config.yaml
model: "text-conditioned image diffusion model"
dataset: "regions of photos with short descriptions (Visual Genome)"
train_examples: 101725
image_size: 32
horizontal_flip: true
conditioning: "text"
arch: "unet"
objective: "edm"
cond_dim: 128
tokenizer: "word"
vocab_size: 6471
text_encoder_width: 128
text_encoder_layers: 8
text_encoder_norm: "layernorm"
text_encoder_norm_position: "pre"
text_encoder_activation: "gelu"
text_encoder_mlp_ratio: 2
text_encoder_head_dim: 64
text_encoder_fused_qkv: false
text_encoder_bias: "all"
text_encoder_qk_norm: false
text_encoder_parallel_block: false
text_encoder_inner_norm: false
text_encoder_drop_path: 0.15
text_encoder_positions: "rope"
cond_dropout: 0.2
norm: "groupnorm"
activation: "silu"
weight_standardization: false
widths: [96, 192, 192]
blocks_per_level: 3
scale_shift_norm: false
attention: true
upsampling: "transposed_conv"
init: "orthogonal"
residual_init: "none"
optimizer: "adamw"
lr: 0.0032
beta1: 0.9
beta2: 0.999
eps: 1e-06
steps: 13600
batch_size: 64
epochs: 8.6
lr_schedule: "poly"
final_lr_fraction: 0.05
warmup_steps: 2720
weight_decay: 0.2
Rows from block 11 of the denoiser, named by matrix and row number. Rows with one number belong to one channel. Each number is 128 + 32 x the weight over its row's rms, rounded and kept within 0 to 255. All counts start at 0. After the name is the row's rms in percent of the matrix's.
# convs0: first 3x3 conv (model.decb.0.1.convs.0.weight, 192x192x3x3), inputs 30-39, a 3x3 kernel for each
# convs1: second 3x3 conv (model.decb.0.1.convs.1.weight, 192x192x3x3, transposed), outputs 30-39, a 3x3 kernel for each
convs0.129 179 [126 144  93  72 101 140  83  96 104 133 131 121 132 118  98 134 123 119 130 106 114 160  44  87 212 141 149 101 174 143 123 119  58 170 150 119 112  96 134 115 120 168  94 121 123  99 110  41 103 141  69 137 149 119 160 153 151 159 171 182 119 113 136 126 150 126 136 145 138 122 118 115  66 100 101  84 147 147 109 122 108 103 104 153  98  54 112 131 117 133]
convs0.130 056 [124 110 114 164 124 135 167 180 159 100  73  43  93  73  54 123 133 102 129 149 146 152 153  88 169 213 155 174 177  89 154 135  73 169 191 161 142 132 140 151 137 151 175 128 133 173 161 166 120 185 157 100  74  97 102  68  49  76  53  86 113  90 126 158 137 125 153 143 126 149 140 128 148 113  71 144  93  28 166 132 119 156 156 211 158 134 204 133 176 222]
convs0.131 064 [138 169 152 145 165 164 184 165 201 151 133 102 144 114 128 132 146 149  76  80 112 103  70  99 150 137 142  30  80 134 101 156 154 115 101 155 156 140 149 138  81  84 169 166 158 121 142 143 146  49  96 134  81  85 148 215 129  92 148 100  43 107 110 149 134 133 155 114 103 178 130 107  73  95 156  81 101  78 131  91 110 205 120  92 150  92  91 125  69  94]
convs0.132 090 [126 113  72 120  81  84 106 108  84 117  94  73  97 111  90  97 137 119 117 112  96 118 158 119 131 161 157 187 129 124 141 129 139 127 152 151 174 170 181 179 158 195 175 113 166 100  99  56 139  94 111 143 145 146 114  74 138 115  63 127 136 134 166 127 132 147 123 110 138 130 112 146 134 132  97 120 112 143 130 132 142 150 164 152 183 192 180 213 195 208]
convs0.133 082 [ 71  89  95 101  93 100 139 166 145 141 153 143  94 115 136 125 123 109 121 161 194 110 168 138  50  85 172 109 134 149 125 141 128 129 134 130 149 119 149 164 158 158 143 126 136 172 161 132 101  83 171 161  87 148 103 107 141  77  95 143  82 121 161 117 126 128  99 107 128 136 132 119 112 126 161 104  83 146 152 134 156 122  97  87 149 117  63 249 191  73]
convs0.134 082 [127 171 172 144 167 139 192 159 106 145 143 157 156 120 134 176  95  93 128 129 127 169 119 115 151 139 164 107 166 145 174 107 141 172 123 166 136  81 105 140  95 124 156 164 130 129  92  98 104 115  48 182  45 123 141 171 121 133 125  73 123 124 150 148 126 115 149 123 123 156 141 144  90 117 103  51  19  69  62 109  79 170 121  85 161  83  85 141 164 146]
convs0.135 089 [ 89  84 110 156  97  88 151 136 106 132 125 174 162 116 204 160 149 157  70  60  85 143  99  91 120 178 165 173 136 211 162 160 129 103 169 207 127 222 132 127 130 120 125  97 165  20  68  71 112  45 169 159 117 120 120 109 154 145 166 153 152 129 133 156 141 141 154 122 151 142 145 127 166 135 134 124 117 112 140 142 164 233 166 186 108 111  69 136 121 169]
convs0.136 073 [101 110 131  64  91 124  78 103 104 108 160 173 116 126 148 112 115 132  74  48  77 112  71  87 111 104  80  86 117 160 121 162 154  56 162 123 186 163 132 165 122 134 167 143 102  81  93  84 139 133 108 153 174 154 139 179 166 137 158 165 137 191 193 150 135  80 144 143 106 141 134 108 111 115 120 105 104  77 143 110  82 207 169 161 141 133 110 152 119 117]
convs0.137 064 [175 167 100 160 150 107 166 144 135  97  45  21 139 106  48 104 132  87 137 127 110 155 133 130 149 179 136 147 104  50 147 152 133 182 138 110 133 189 177 128 170 152 133 121 173 149 170 113 154 103 113 153 114 131 123 136 119 101  84  74 102  97 101 127 166 174 128 139 138 153 183 153 144 107  70 150 149  65 133 137  83 152 141 148 121  87 118 161 129 143]
convs0.138 088 [123 140 118 162 208 187 153 174 118 104 128 101 131 156 106 112 142 137 104  96  93 147 166 154 170 130 138 173 158 135 146 134  92  93  91  75 178 167 153 121 151 128 157  98 148 119 120  62 154  77  74 153 137 135 153 131 148 116 126 136 114 138 130 162 153 131 147 159 110 171 179 123 176 136  99 172 162  94 162 120 157 144 121 158 127 147 150 182 203 198]
convs0.139 087 [121 112 133 192 184 186 149 107 129  78 123 142  81 139 170 104 204 152  93 105 106 140 158 142 154 191 196 155 139 150  86 157 110  84 148 166 111 122 144 116 106  90 190 123 136 121  66 114 137 104 149 170 214  95 141 148 163 122 118  90 160 176 110 153 152 127 137 143  99  99 140 117 159 132 112 138 153 121 183 168 141 142 144 160  77 114 125  55  59 157]
convs0.140 064 [160 116 142 159 131 170 111 141 191 110 102 153 107 146 158 140 142 140 116  85 153 129 137 165 168 186 163  70 109 195  93  92  90 100 120  74 110 149 103 103  65 133 149 120 183  96  59 123 162 128 199 139 157 160 108 188 171  66 154 108 122 116 111 120 126  99 100 121 108 137 162 127 115 155 203 147 134 155 143 159 128 167 134 110  77  42  24  75  98  66]
convs0.141 069 [136 129 145 141 125 134 139 173 162 127 113  82 122 140 144 141 129 167  67 110 119 140 153 147 177 243 240 145 118 158 156  95 158 112 153 171 129 106 146 162  75 133 170 112 134  81 157 105  72 157 132 112 130 145 131 100 113 125 106 128 113 122 171 124  87 104 129 104 100 132  94  95 183 129 136 141 129 106 140 116 163 115  76 137 121 115 135 147 116 186]
convs0.142 087 [164 143 138 172 125 124 164 132 106  88 108  84 127 102 102 122 126  95 172 146 144 161 170 135 124 130 130 159 112 125 192 133  82 155 180  93 158 174 183 118 162 187 145 127 217 134 146 124 112 100 129 127  99 126 120  98  97 103 113  95 129 149 124 155 161 152 114 174 148 137 192 144 209 115 115 126 136  63 129 145  88 114  81 116  87 119 129 135 157 177]
convs0.143 146 [132 138 136 100  92  93 110  91 100 111  76  59 113  79  61 135 121 101 114 101 104 109  65  83 116  98 111 134 114  92 163 117 103 151 117 116 116  93 126  88  62 119 126 110 133  64 102 111  69 113 135  71 102 106 119 125 117 142 161 143 134 148 122 115 125 120 100 115 116  96 114 104 107  81  95  97  42  65 147 116 115  73  66  71  98 118  94  98 135  99]
convs0.144 126 [172 144 122 165 167 113 187 162 123 144 124 120 133 114 122 118 105  98 148 124 110 147 124  95 142  91  87 180 127  94 199 116  94 151 119  87 104 115  61 148 153  69 123 137  91 168  92 130 192  65 112 192 103 133 107 109 111 131 114 140 107  99 161 164 100  92 176 124 127 148 121 142 160 142  71 188 175 100 144 112 107 179 136  62 149 162 106 144 119 107]
convs0.145 085 [129 160 138 104 149 104 145 146 108 160 138 131 126  99  74  95 111 121 132 115 144 153  89  95 114 109 104 188 180 135 189 113 136 214 143 156 126 144  90 116 163 205 138 154 113 191  86  95 155 237  76 120 105 101 123  58 132 174 165 184 121  91  94 136 142 136 114 127 148 150 144 137 159 144 127 110   0  97 115 130  95 137 161 122  94  75  82 171 205  91]
convs0.146 076 [126 141 138 119  84  53 149 131  94  89 109 100  87 121 140 102 102 108 109 152 180 115 131 147  80  90 113 162 116  88 117  74 114 122 113  80  83  96 104 157 150 105 149  98 138 210 191 122 104 143 158 193 210 122 193 106 133 140  94 121 146 118  99 131  87  65 157 127 141 133  92 104 139 140  53 186 152  78 164 158 103  80  35  17 255 160 130 130  70 108]
convs0.147 081 [137  88 141 167 159 101 122 109  79 126 139 182 115 125 188 119 155 105 157 151 103 159 143 106 116  82 112  93 120  91 153 140 120  95 120  75 166 144 131 102 141  81 131 141 129  90 173 150 163  63  82 137 159 169  76 154 138 122  96 116 134 153 171 142 138 143 114 120 140 132 157 148 108  96 106 112 197 123 189 202 163 205 183 120  67 154 144 192 143  48]
convs0.148 118 [142 142 139 146  67  72 130 146 140 156  80 128 108  90  69 127 107 118 154 148 199 135 129 154 150 150 154 130  78 146 145  78  54 129 174 153  90  82 125 127 145 140 142 155  96 127 194 117 137 147 255 233  97 136 120 107 122 101 100 147 138  91 123  73  90 129 136 164 192 128 129 124 136  73 147 137 127  95 131 165 128 101  75 139 122 140  79 142 138 137]
convs0.149 090 [110 112 155 104 120 109  97  92 129 130 173 151 104 149 103 148 156 114 101 118 144 126 102 112 128 138 107 159 180 154 121 135 127  99 126 115 102 122 155 126 137 146 126  94 135  88 176 212 148 161 175 161 192  80  99 161 112 131 174 134 135 140 141 115 149 145 186 202 178 175 166 125 146 123 143 177 243  73 152 175  55 209 137 106 190 144 117 172  99 117]
convs0.150 082 [193 100  75  91 126 109 124 151 123 117  88 128 125 142 160 121  88 145  89 111 177 139 157 125 147 119 172 107  69  92 111 131 114  82  85 143 123 134 143 176 134  97 174 107 128  96 243 134 119  60 230 192 163 135 133 132 126 165  80 124 176 133 113 134 139 125 163 139 132 117 110 121 123 111 149 201 243 161 159 130 133  85  81 114 175 202  94  77  46 128]
convs0.151 088 [166 164 139 164 118 151 178 181 161 159 143 117 153 161 127 143 115 102 140 155 155 137 173 159 163 170 161 130 125 114 127 135 129 137 142 125  84 108 107 129 178 133 132 122 122 163 176 146 188  91 147 162 120 167 101 176 180  54 106 157  27  76 122 138 134 117 140 157 131 122 129 121 146 135 136 131 172 129 149 105 100 127  92  81 166 187 139 165  78 134]
convs0.152 105 [128 124 103 126 116 142 168  78  91 198 140 111 140  76  97 116 135 194 184 142 128 140 131 135 162  96 158 162 182 153 135 106  94 114  96 152 129 111 125 147 177 126 144 137  63 144  36 122 147 114 192  39 123 205  56  52 102 170 110 185 133 139 143 141 125 170 100 122 132  94 104 112 141 133 142  90 134 141 131 134 158  97 191 215  25  79 134 150 137 133]
convs0.153 069 [108 112 115  96 122 109 147 116  91 110 177 130 112 168 143 127 120  93 148 149 140 157  98 100 112 113 132 193 245 165  88 106  72 117  92  72 130 142 146 120 119 186 123  93 154 229  73 113 136 210 167 205 172 176 131 122  66 131 161  66 114 142 174 161 162 112 136 162 132 139 151 152 170 212 100 147 134 125 137 209 101 102  93 109  61  10  55 119 151 152]
convs0.154 059 [143 129 144 112 141  99 123 128 123 172 149 136 133 106 168 133 129 152 110  85 127 126 161 149 122 135 168 129 102  80  87 130 116  65 104  79 109 153 121  72 126 139  85 118 144  74 141 157 146 145 120  99 121 215  94 123 210  76  47 177 148 168 124 116 138 159 109 141 166  85 106 121 135 149 121 118 173 170 122 133 136 106 117 151  68 143 232  61 163 121]
convs0.155 064 [ 99 143 143 115 117 104 106 130  98 156 122 116 138 120 121 115  83 125 132 106 121  62  65 149  82 124 190 145 135 164 131  68 110  95 121 153 162 124 115 132 131 117 121  83  81 149 162 181 138 177 190 144 154 182 123  64 136 119  71 142 147 126 160 114  66 115 110 101 148 116 110 125 151 140 138 159 132 123 134 127  91 132 123 148 164 168 180 126  99  92]
convs0.156 082 [128 132  94  72  88 103 100  98  84 110  54  71  77 101 122 108 145 203  85  99 120 114 127 123 129 143 143 142 124 102 118  87 122 129 131 158 110 103 166  99 162 149 146 127 139  89 133 159 163 129 176 122 168 169 148 160 193  99  98 179 108  96 141 108 148 154 123 135 134 102  88  91 131  86 124 116 132  96 125 136  94  93  93  99 161 172 134 183 159 151]
convs0.157 052 [128 133 122 107  66 104 137 129 148 178 118 113 105 155 159 101 178 117  99 125 139 118 122 153 110 142 154 112 128 148 177 148 185 162 152 182 114 120 124 178 178 131 143 146 104 149 209 146 137 226  87 129 149 120 147  84 105 110 168 138 139 123  80 119 123 157 124 124 164 124 114 122 121  45 135 141 103 190 154 121 114 160 123 114 174 152 165 155 123  99]
convs0.158 049 [ 86  98 128  90  57  90 112  76 102 134 119 192 111 126 183 111 163 145  82  73 110 116  76 133 103  76 107 121 139 214 108 146 177  86 131 152 152  89  91 163 147  99 148 101  78 140 148 180 130 164 148 169 217 175 151 103 128 120 106 120 138 119 149 149 121 109 137 110 109 125 121 122 147 113 123 188 142 123 145 146  79 179 180 133 149 119 117  88 118 120]
convs0.159 059 [120 134 131 164 160 107 168 141 117 149  77 104 117  66  98 109 119 161 146 117 143 136 108 167 151 152 168 157 115 112 173  80 109 161 164 174  84 168 128  72 141 141  65 119 121 126 142 173 118 192 224 110  94 149 145 168 232  91 148 184 171 120 127  93 126 162 111 143 173 122 144 124 132 120 166  86  22 140  84 124 115 179 137 146 156  87 105 118 148 122]
convs0.160 088 [152 103  75 128 159  81  85 122 136 171  92  97  95 127 150 139 126 156  69  71 112 125 118 139 104  88 117 105 112  65 130 152 151 149  96 135 160 141  92 151 156 136 118 128 138  97 184 223 171  68 130 102  69 181 126  95 151  83  89 179 131 143  98 147 114 150 132 101 145 118  95 116 138  93 147 154 157 195 123 144 115 176 130 124  82 103 121 185 176  77]
convs0.161 208 [ 83  85  87  82  81  80  87  85  85 113 114 108 118 119 110 115 114 112 111 115 120 117 119 123 113 114 122  93  89  96 103  97  96 105  99 100  68  66  65  75  69  70  77  67  69 114 110 118 112 105 114 115 111 119 125 112 119 119 109 117 119 113 116 102  92  96 100  89  98 103  94  99 116 113 122 126 117 125 126 114 120 103  95  98  98  87  91 105 102 100]
convs0.162 080 [152 137 127 140 120 111 173 154 142  91  90  74 120 142 129 144 185 160 153 154 120 199 205 142 173 194 154 154 119  78 161 122 101 209 173 126 148 168 174 142 147 170 151 142 174 172 137 132 144 146 126 141 120 118 119 122 107 121 132 118 103  89  89 142 159 151 143 168 149 139 161 136 165 132 108 150 116 129 149 159 130 104 104 121 171 163 169 153 183 136]
convs0.163 054 [128 121 139 142 114 136 119 126 172 136 142  93 101 111 113 147  95 129 133 160 188 101 133 146 102 123 165 148 176 189 141  76 103 128 160 181 105 142 114 156 154 149 130  90 101 208 206 111  97 178 206 186 148 134 118 123 116 115 136 162 120 129 118 152 145  92 157 156 150 152 127 115 179 159 129 167 122  68 161 111  91 166 153 165 229 178 114 134 126 161]
convs0.164 042 [140 164 150  91  88 100 122  96 109 143  85 106 107 108 120 103 137 107  75  67 146 103  90 120 103  94  96  86  58  46 120 109  99 115 115  96  71 105 130  98 129 111 148 125 159 118 204 204 149 127 127 157 182 170 147 151 163  92  68 108  87  84 128 108 124 142 122 132 147 127 133 146 104  33  94 141 174 157 158 179  81 122  41  25 121 110  68  87  77  56]
convs0.165 096 [142 169 145 183 138  85 158 141 114 128 164 167 147 136 123  87 149  99 177 153 159 171 124 126 169 135 155 112 125 134 133 137 152 163 175 121 121 130 142 133 117 116 163 185 170 160 146 107 191 164  73 211 129 110 158 147 130 159 108  50 142 106 129 131 145 161 135 123 142 156 112 136 121  84 131  97  94 154 132 187 150 123  75  39 113  66  81 150 146 130]
convs1.129 183 [ 78 126  73 108  82  99 149 182 115  94 118 112 131 104 105 138 141 132 107 101 152  67  20 107 117 101 150 108 124 148 146 105  91 143 129 110 147 134 122 164 153 159 102  95 157  99 143 115  93 165 128  68 130 118 135 138 160 120  99 122  79  74 140 108 116 115 109 124 110 103 136 119 113 120 122 182 117 129 226 151  90 141 140 143  75 163 150  72 156 188]
convs1.130 060 [ 82  78  98  92 127 183 129 104 121 146 105 110 165  83 118 203 152 128  20 109 126  54  87 186  90 136 172 123  62  86  83 107 147 129  89  54 125 135 118 167 168  98 135 141 105 122  93  88  83 115 161  75 150 131  80 131 131  72 101  85 125 126 108 112 133 151 112 171 143  72 131 113 124 166 160 142 166 121 135 166 161  51  32 109  25  55 125 121 150 153]
convs1.131 056 [ 76  65  84  76 132  98  82 112  76 111 104 143  99 112 134  83 152 148 104  32  90 148  73  79 139 177 148 110 120 127 143 179 100 193 182 120  95 111  94  98 140 113 138 145 145 120 141 110 157 121 110 123  90 103 106 133 137  58  95 152  36  72 147 143 129 121 130 151  96 166  97 108 201 141 155 122 165 193 188 134 195 119 104 132 173 193 152 101 171 171]
convs1.132 096 [148 152 153 158 158 184 160 212 218 124  93 111 168 154 157 194 174 161  40  89 101  76 140 207 124 144 215 144  69  56 112  88  75  95 143 129 138  83  50 145  79  52  99  92  89  99 118 100 117 135 138  79 133 108 116 154 114 131 175 117 150 174  90 110 141 141 149 162 166 136 185 112 122 127 138 132 122 114 105 131  88 111  99  88  73  29  35 104  84  95]
convs1.133 080 [180 148 145 194 154 175 162 171 139 154 151 173 137 166 128 144 160 107  91 110 122  80 178 241  92  99 130 117  84 128 105 195 177 181 135 156 113  84  58 121 134 114 138 144 136 131 141 120 110 137 111 134 130  96 124 151 134  94 155 135  95 148 148 125 138 115 161 178 139 114 129 116 151 162 152 101  79 116 109  93 101 158 108  84 198 140  85 184 116  77]
convs1.134 086 [155 141 143 121 108  90 140  94  90 118 178 110 130  90 105 113 162 125  52 111  75  72  70 130  57 105  94 137 142 134 137 108 135  93  90  92 130 123 132 143 200 121 171 132 131 103 124  83 144 177  70 135 151  84 122 106 102 113 135 120 111 163 160 116 144 118 128  98  66 155 125 114 149 146 134 171  66 150 158 141 180 144  73  90 112  87 133 103 124 131]
convs1.135 092 [154 142  93 176 140 129 149 206 106  98  97 165 106 123 162 140 153 174 142  73  79 102  69  78 194 138  92 144 139 104 132 117 148 156 130 121 154  99 106 106  64  87  83 158  69  90 104 116 160 104 106 116 133  50 119  50  97 123 104  96 123 119 133 101 111 109  77 124 105 127  84  99 151 140 142 130 115 134 123  96 139 128 143 142 110 136  59 125  54  78]
convs1.136 071 [178 193 195 148 206 165 154 163 139 145 164 156 138 161 146 127 161 169 110 108 135  96 104 122  82 139 106 143 148 173 160 211 180 177 189 186 111 127 100 160  97  79 186 138 106  94 105  86  84 132 107  68  96  71  70 107 106  82 127 137  61 133 134 117 113  91 138 110  97 177 136 158 175 146 133 139 132 118 115 121 120 147 152 121 157 148  89  77 111  76]
convs1.137 068 [ 93 113 130 112 142 133 158 140 125 174 133 138 198 148 111 171 150 132  52 127 184  23  93 170  56 138 205 132  50 121 121  58  59 150 124 127 119 112 118 124 121 116 133 161 111 103 110 105 117 138 114 110 144 134 115 130 151 105 155 139  93  93 114 128 100 148 120 136 155 109 104 107 132 150 141 110 157 152 155 117 100 131 123 111 120 153 127  62  88 121]
convs1.138 091 [116 120 121 138 100 155 149  87 126 137 156 145 117 160 122 133 131 129  58 105 128  91 151 150 128 122 124 124  82 156 155  88 143 184  82 126 117 113 150 149 170 113 164 179 106 124 136 124 139 131 122 146 124 115  97 119 142  94 138 125 114 127 160 139 116  85 155  95  26 150 142 138 184 156 121 130 176 148 166 127 170 164  95  94 112  63  86 102 156 133]
convs1.139 095 [116  93 159 123 146 119 182 113  99 119  65 112  93  72  88  83 163 164 114  81 118  95  73  47 161 153 121 162 191 140 158 104  74 100 124 107 147 133 158 107 137 162 121 152  94  99 162 126 169 183 126 122  85  81  99  51  77  86 128 124 105 144 119  93 154 106 161 138   4 145 144 139 131 124 131 132 119 123 127  79 128 130 199 113 141 150  55  44 134 149]
convs1.140 063 [166 148 138 121  87 120  77  87 157  89  94 143  45 116 165  89 110 138 100 109 118  89 103 100 102  28  94  83 132 196 207 208 144 207 179  98 119 155 125 174 140  97  78 102 102 134 114 122 176 164 163  98 116  64  63 103 124  59 128 154  99 108 186 141 147 116 123 116  89 138 133 128 157  95 108 101  51  65 129 159 124 121 170 154 159 243 214  69 112  72]
convs1.141 069 [142  79 121 118  96  97 135  82 129  83 119 151 101 106 144 130 152 156  80  71  89  88  49 143 164 100 143  80 135 123 121  83 114 147  57  80 139  88  65 152 109 103 133 114  60  76  90 115 176 125  94 183 161  76  86 105 134  62  96 139  83 142 127 152 152 116 138 157 122 161 157 106 118 149 177 104  91  95 119 111 172 109 107 141 116  72  80 109 134  67]
convs1.142 087 [105 125 100  92 103 120 135  74 124 200 172 164 204 160 153 158 137 164 132 128  73  64 146 139  67  99 116 142 145 141 157 145 125 196  91 113 132 100 164 117 111 118 139 147 142 146 126 115 113 133 146 118 160 163 120 115 128  76 139 116 132 178 104  98  97 163 106 116 120 130 109 128 165 180 139 160 153  93 177 125 102  89 105 116  99 123 142 153 194 156]
convs1.143 132 [139 114 117 148 125 149 128 107 131 118 119 120 106 113 126  92 106  89 121 124 106 151 123 103 109  91  93 137 126 115 135  92  57 112 106  85 151 136 157 131 119 158 130 109 158 131 110 135 130 125 152 146 139 157 185 157 183 137 130 183 166 178 201 153 158 144 128 134 135 141 134 126 144 145 136 123 104  99 133 105 110 139  96 109 125 106 109 198 220 160]
convs1.144 142 [150  98 137 147 117 142 119 104 133 131 200 122 139 179  92 142 163 100 120 136 133 120 150 121  99  94  75 181 125  79 192  81  66 214  58  63 145 157 144 130 146 137 132 133 134 124  97 125 143  91 113 163 101 109  95 170 178  88 177 155  91 155 147 166 132  80 176 138  80 162 141 105 117  99 143 113 122 147  96 104 160 140  80  82 187  47  70 223  42  56]
convs1.145 094 [144 177 134 161 124 160 132 110 128 145 172 110 171 158 135 168 161 107  96 121 137 109 134 193  82 157 157 101  59 115 110 121 138 130  72 118 123  98  94  91 145 137 147  97 112 135  85 115  99 144 128 117 145 171 106 127 174 120 194 137 153 151 124 152 147 146  82  84 146 103 119 148 112 178 146 196  89 142 108 156 115 111 107 140  77  82 136 168 105  84]
convs1.146 083 [117 159 132 145 189 146 135 122 161 215 143 102 161 181 130 197 217 128  84  71 151  80 166 214  59 130 131 172 139 113 135  96  95 167  96 128  55 165 138 181 166  91 134  89 100 114 185 162  20 128 180  97 153 118 153 174 135 103 171 124 155 188 122 145 182 132 177 171 171 109 136  91 203 160 145 148 110 120 116 111 119 126 131  64 222 110  13 245 178 122]
convs1.147 087 [174 131 125 155 112 118 118 102 141 157 151 138 143  96  83 136 148 120 130 146 124 120 131  74 146 105  94 157 127 122 109 115 184  99 148 105 148 157 173 104 146 170 151 163 144 136 151 143 156 118 123 159  88 115 106  79 114 148 169 147 145  96 147 153 146 163 132 137  96 134 131 102  84  80 126  82 163 114 124 123 178 161 122 126 143 151 173  83 101  71]
convs1.148 130 [187 147 127  99 133 161  98  76 116 119 155 118 150 150 103 182 119 139 120 171  68  73 115 163 122  34 111 110  88 103 174 138 101 186 134 141  93  87 122 157 148 150 114 136 116 131  87  65  89 122 214 108 103 140 148 140 175  76 106 163 158 130  67 144  98 143 145 146 196 122 163 147 142 209 148 106 105  98 159  85 128 141  51 112 236 137 114 127 154 143]
convs1.149 093 [140 130 124 103 163 143 159 138 194 143 147 160 130 172 125 107 146 165 168 102 130 150 159 147  94 133 150 122 141 142 133 136 137  93 134 128 119 123 139 147 117 129 138 141 124 134 168 111  84 176 148  95  92 125  90 170 108 145  96 111 130 112 169 121 160  99 151 152 127 113 112 150 159  95  83 140 138  63 128  65 126  92 102 122 163 163 114  98 125  57]
convs1.150 084 [137 128  77 157 189 133  54 155 155 123  82 144 101 158 109 167  94  98 137 157 137 111 195  58 148  16  99 159 174 129  93 126  81  70 117 145 126 107 100 124 126 118  85 138 108 121 156  76 181 140 133 114 129 142 123 108 126 113  77 159 141 121  95 130 130 140 176 167 125 145 164 137 153 108 129  48  91 118 173  99  95 126 131 117 163 156 134 118 105 171]
convs1.151 092 [120 114 113 104 107 129  80  75  94 138 174 155 159 184 129 153 122 125 107 159 108 124 130  48 145 103 122 135 120  88 147  91 114 159 119 159 145 113 133 143  92 138 143 148 142 159 139 129 154  51 115 198 109 114 154 171 167  82 117 187  43 126 144 181 126 112 153 132 112 181 180 149 135 118 164 146 184 125 190 140 123 152 124  91 155  85  36 145 120 145]
convs1.152 113 [113 152 148 194 156 106 147 126 152 118 141 162 114 138 161 154 133  97 140 126  68 128 170  57 168 122 101  88 150 155 165 103 157 104  77  81  96 154 119 107  93  91 140 128 130 129 111 115 157 130 102 164 112  91 105  94 106 128 139 122 132 141 124 111 121 169 123 104 132 114 132 176  93  53 162 170 108 130  89 171 143  83 130  66 195 130 145 110  52 111]
convs1.153 072 [159 182 167 124 139 105 128 149 140 149 157 122 136 112 106 108 176 120  93 125 122 121 139 152 148 217  91 116 143 182  86 107 126  58  81 111 102 167 162 128 205 184 153  91  98 158 123 120 167 179  85 143 204 164  96 152 132 145  92 119 231 199 148  99 159 142 139 103 131 160 136 127  89 125 155 158  42 114  99 166  97 133 171 153 122 212 189 131 152 128]
convs1.154 059 [117 159 136 160 207 123  94 138 169 124 113 130  91  90 122 124 106 110 132 119  48 170 137  72 167 105 133 106 184 125  87 141 121  98  96  69 115 112 109 124 129 146  85 146 144 135 177 196 119 160 168 178 145 141 132 125 122 106 119 124  80 116 177 131 141 159 154 149 127 119 133 143  82 114 128 175 113  97 111 167 153  68 152 153 145 188 157  86 107 133]
convs1.155 063 [154 130 114 130 114 127 136 108 102 109 152 145 154 166 126 137 132 126  70 134 185  93 163 246 116 139 193 159 135  96 193 164 128 130  57  72 125 130  78 129 168 127 104 152  94 100 111 111  82 118 146 120 137 131 119 129 156  93 168 176 118 171 112 141 156 157 154 168 184 140 161 129 117 110 126 146  87  85  86 103 154 131 131 123 143 110 100 104  77  80]
convs1.156 092 [140 147 108 163 157 169 134 159 194  76 128 165 122 190 186 166 137 176 143  95 140 174 156 135 146 112 188 147 102 124 175 145 158 177 207 134 111 112 115 130 108 110 128 125  88 125 121  66 117 132 154 104 132 127  89 181 155 108 157 163 117 127  93 148 159 138 189 162 165 119 149 119 165 103 117 157 139  78 141  89  91 104  76 108 147 102 114 157 154 143]
convs1.157 049 [104 158 119 149 178 208 127 167 150 112  79 145 168  89 143 140 118 149 116 127 147 159 109 194 147 164 200 135  34 101  65  65 167  73  96 129 136  73  44 100  90  73 103 136 108 136 110 111 134  88 128 109 101 144 132  74 158 152 149 111 126  97  79 129 110 145 143 180 180 119 131 151 154 178 122 192 154 143 111 111 197 111  98 126  54 136 119 130 130  73]
convs1.158 052 [182 160 163 160 140 169 154 173 186  73  86 126  91 104 174 104 168 124  74 116 174 157 187 254 120 129 133 146  86 172 151 148 130  58 136  95 163 182  91 164 198  83  93  94  69 128 112  88  75 120  90  95 132 128 103 116 115 147 157 144 172 132 127 163 158 105 181 135 112 150 160 129 134  76 112 122  37 101  91 138 131  98 150 120 147 165 121  77  87  67]
convs1.159 058 [115 128 115 171 153 142 100  88 125  98 162 118 116 160 190 154 120 140  95 105  61 154 138 194  90 119 183  98  70 113 179 153 106 171 136 137 116  97 120 141 135 127 103 123 146 111 111  86  93 172 179 122 118  86 117 137 142  63 137 151 110 118 132 156 157 136 144 124 174 128 101 163  98 166 111 179  91 142 131 124 116  58  96  88 149 149 106  92  72  92]
convs1.160 094 [145 155  74 185 169 143  96 164 157  88 134 165  93 119 123 110 120 162  88 159 161  71 160 154  93  43 155 183 110 113 151  86 100 160 137 140 120 123  85 115 113 124 107 170 116 127  90 102 133 138 104 164 131 135  57 150 199 122 243 139  78  82 150  91  91  98 156 200 151 149 148 142  99 125  72 138 115 123  77  64 178 131  54 133 129 129 145 211  93  78]
convs1.161 089 [110 122 123 120 141 165  97 102 113 137 141 131 105 108 122 143 150 133 126 154 167 107 147 156 117 132 152  84  97 107 109  91  99 142 164 140 156 160 148 126 107 154 127 127 141 112  88 123 136 107 119 138 103 129 114  72  94  73  15  97 135  97 133  87 100 109  25  25  55 116 105 135 103 172 127 117 152 126  94 145  95 135 132 131 107  88  92 166 206 149]
convs1.162 076 [ 92  99 118  91 103 139 117 113 125 159 114 117 143 106 120 151 133 141  65 106 138  76  92 130  97 116 114 116  73 100 120  84 105 156 122 136 106 120 100 117 133 125 117  98 116 142 146 134 125 148 136 121 162 152 143 158 185 153 166 172 182 181 176 107 124 119 106 152 155  91 145 147 126 123 116 150 153 157 147 135 122 108  86 102  85  91  95 172 160 152]
convs1.163 054 [139 118 122 154 201 167  67 130 127 135  99 106 154 134 163 175 141  90  65  77 126  68 118 184 149 116 123 106 101 106 123 123  97 122  79 147 110 107  90 157 118 102 110  95  93 160 154 144 104 145 163 128 114  87 129 131 138  77 124 142 171 166  62 136 153 107 162 143 124 124 120 130 184 211 136 175 106 107 135 151 111 134 127 130  86 113  98 119  99 143]
convs1.164 044 [120 137  96 145 149 141 120 114 111 170 128 160 153 115 134 128 122 156  95 135 138 160 168 135 151 145 174 171  97 148 107  83  99 159 150 111  96 125 127 133 166 128 105 168 110 178 134  59 145 134 155 109 108 145 102 150 133 151 152 110 120 122 127 147 129 112 206 176 151 143 160 174 136  90 130 142 135 103 136  89 143 141 129 131 248 226 136 152 162 115]
convs1.165 105 [120 187 154 111 150 141 124 112  98 172 135 131 144  78 110 156 159 139 116 134 114 123  68 121  78 170 151 139 103 134  90  76  69  92 138 101 132  64  87 104  92 121 114 109 138 103  92 104 158 142 106  67 123 113 142 140 158 166  55  98 163  86 160 165 159 165 124 131 150 106 119 134 102 171 130 125 144 161 148 117 149 120  73 207 104 166 154 112 155 112]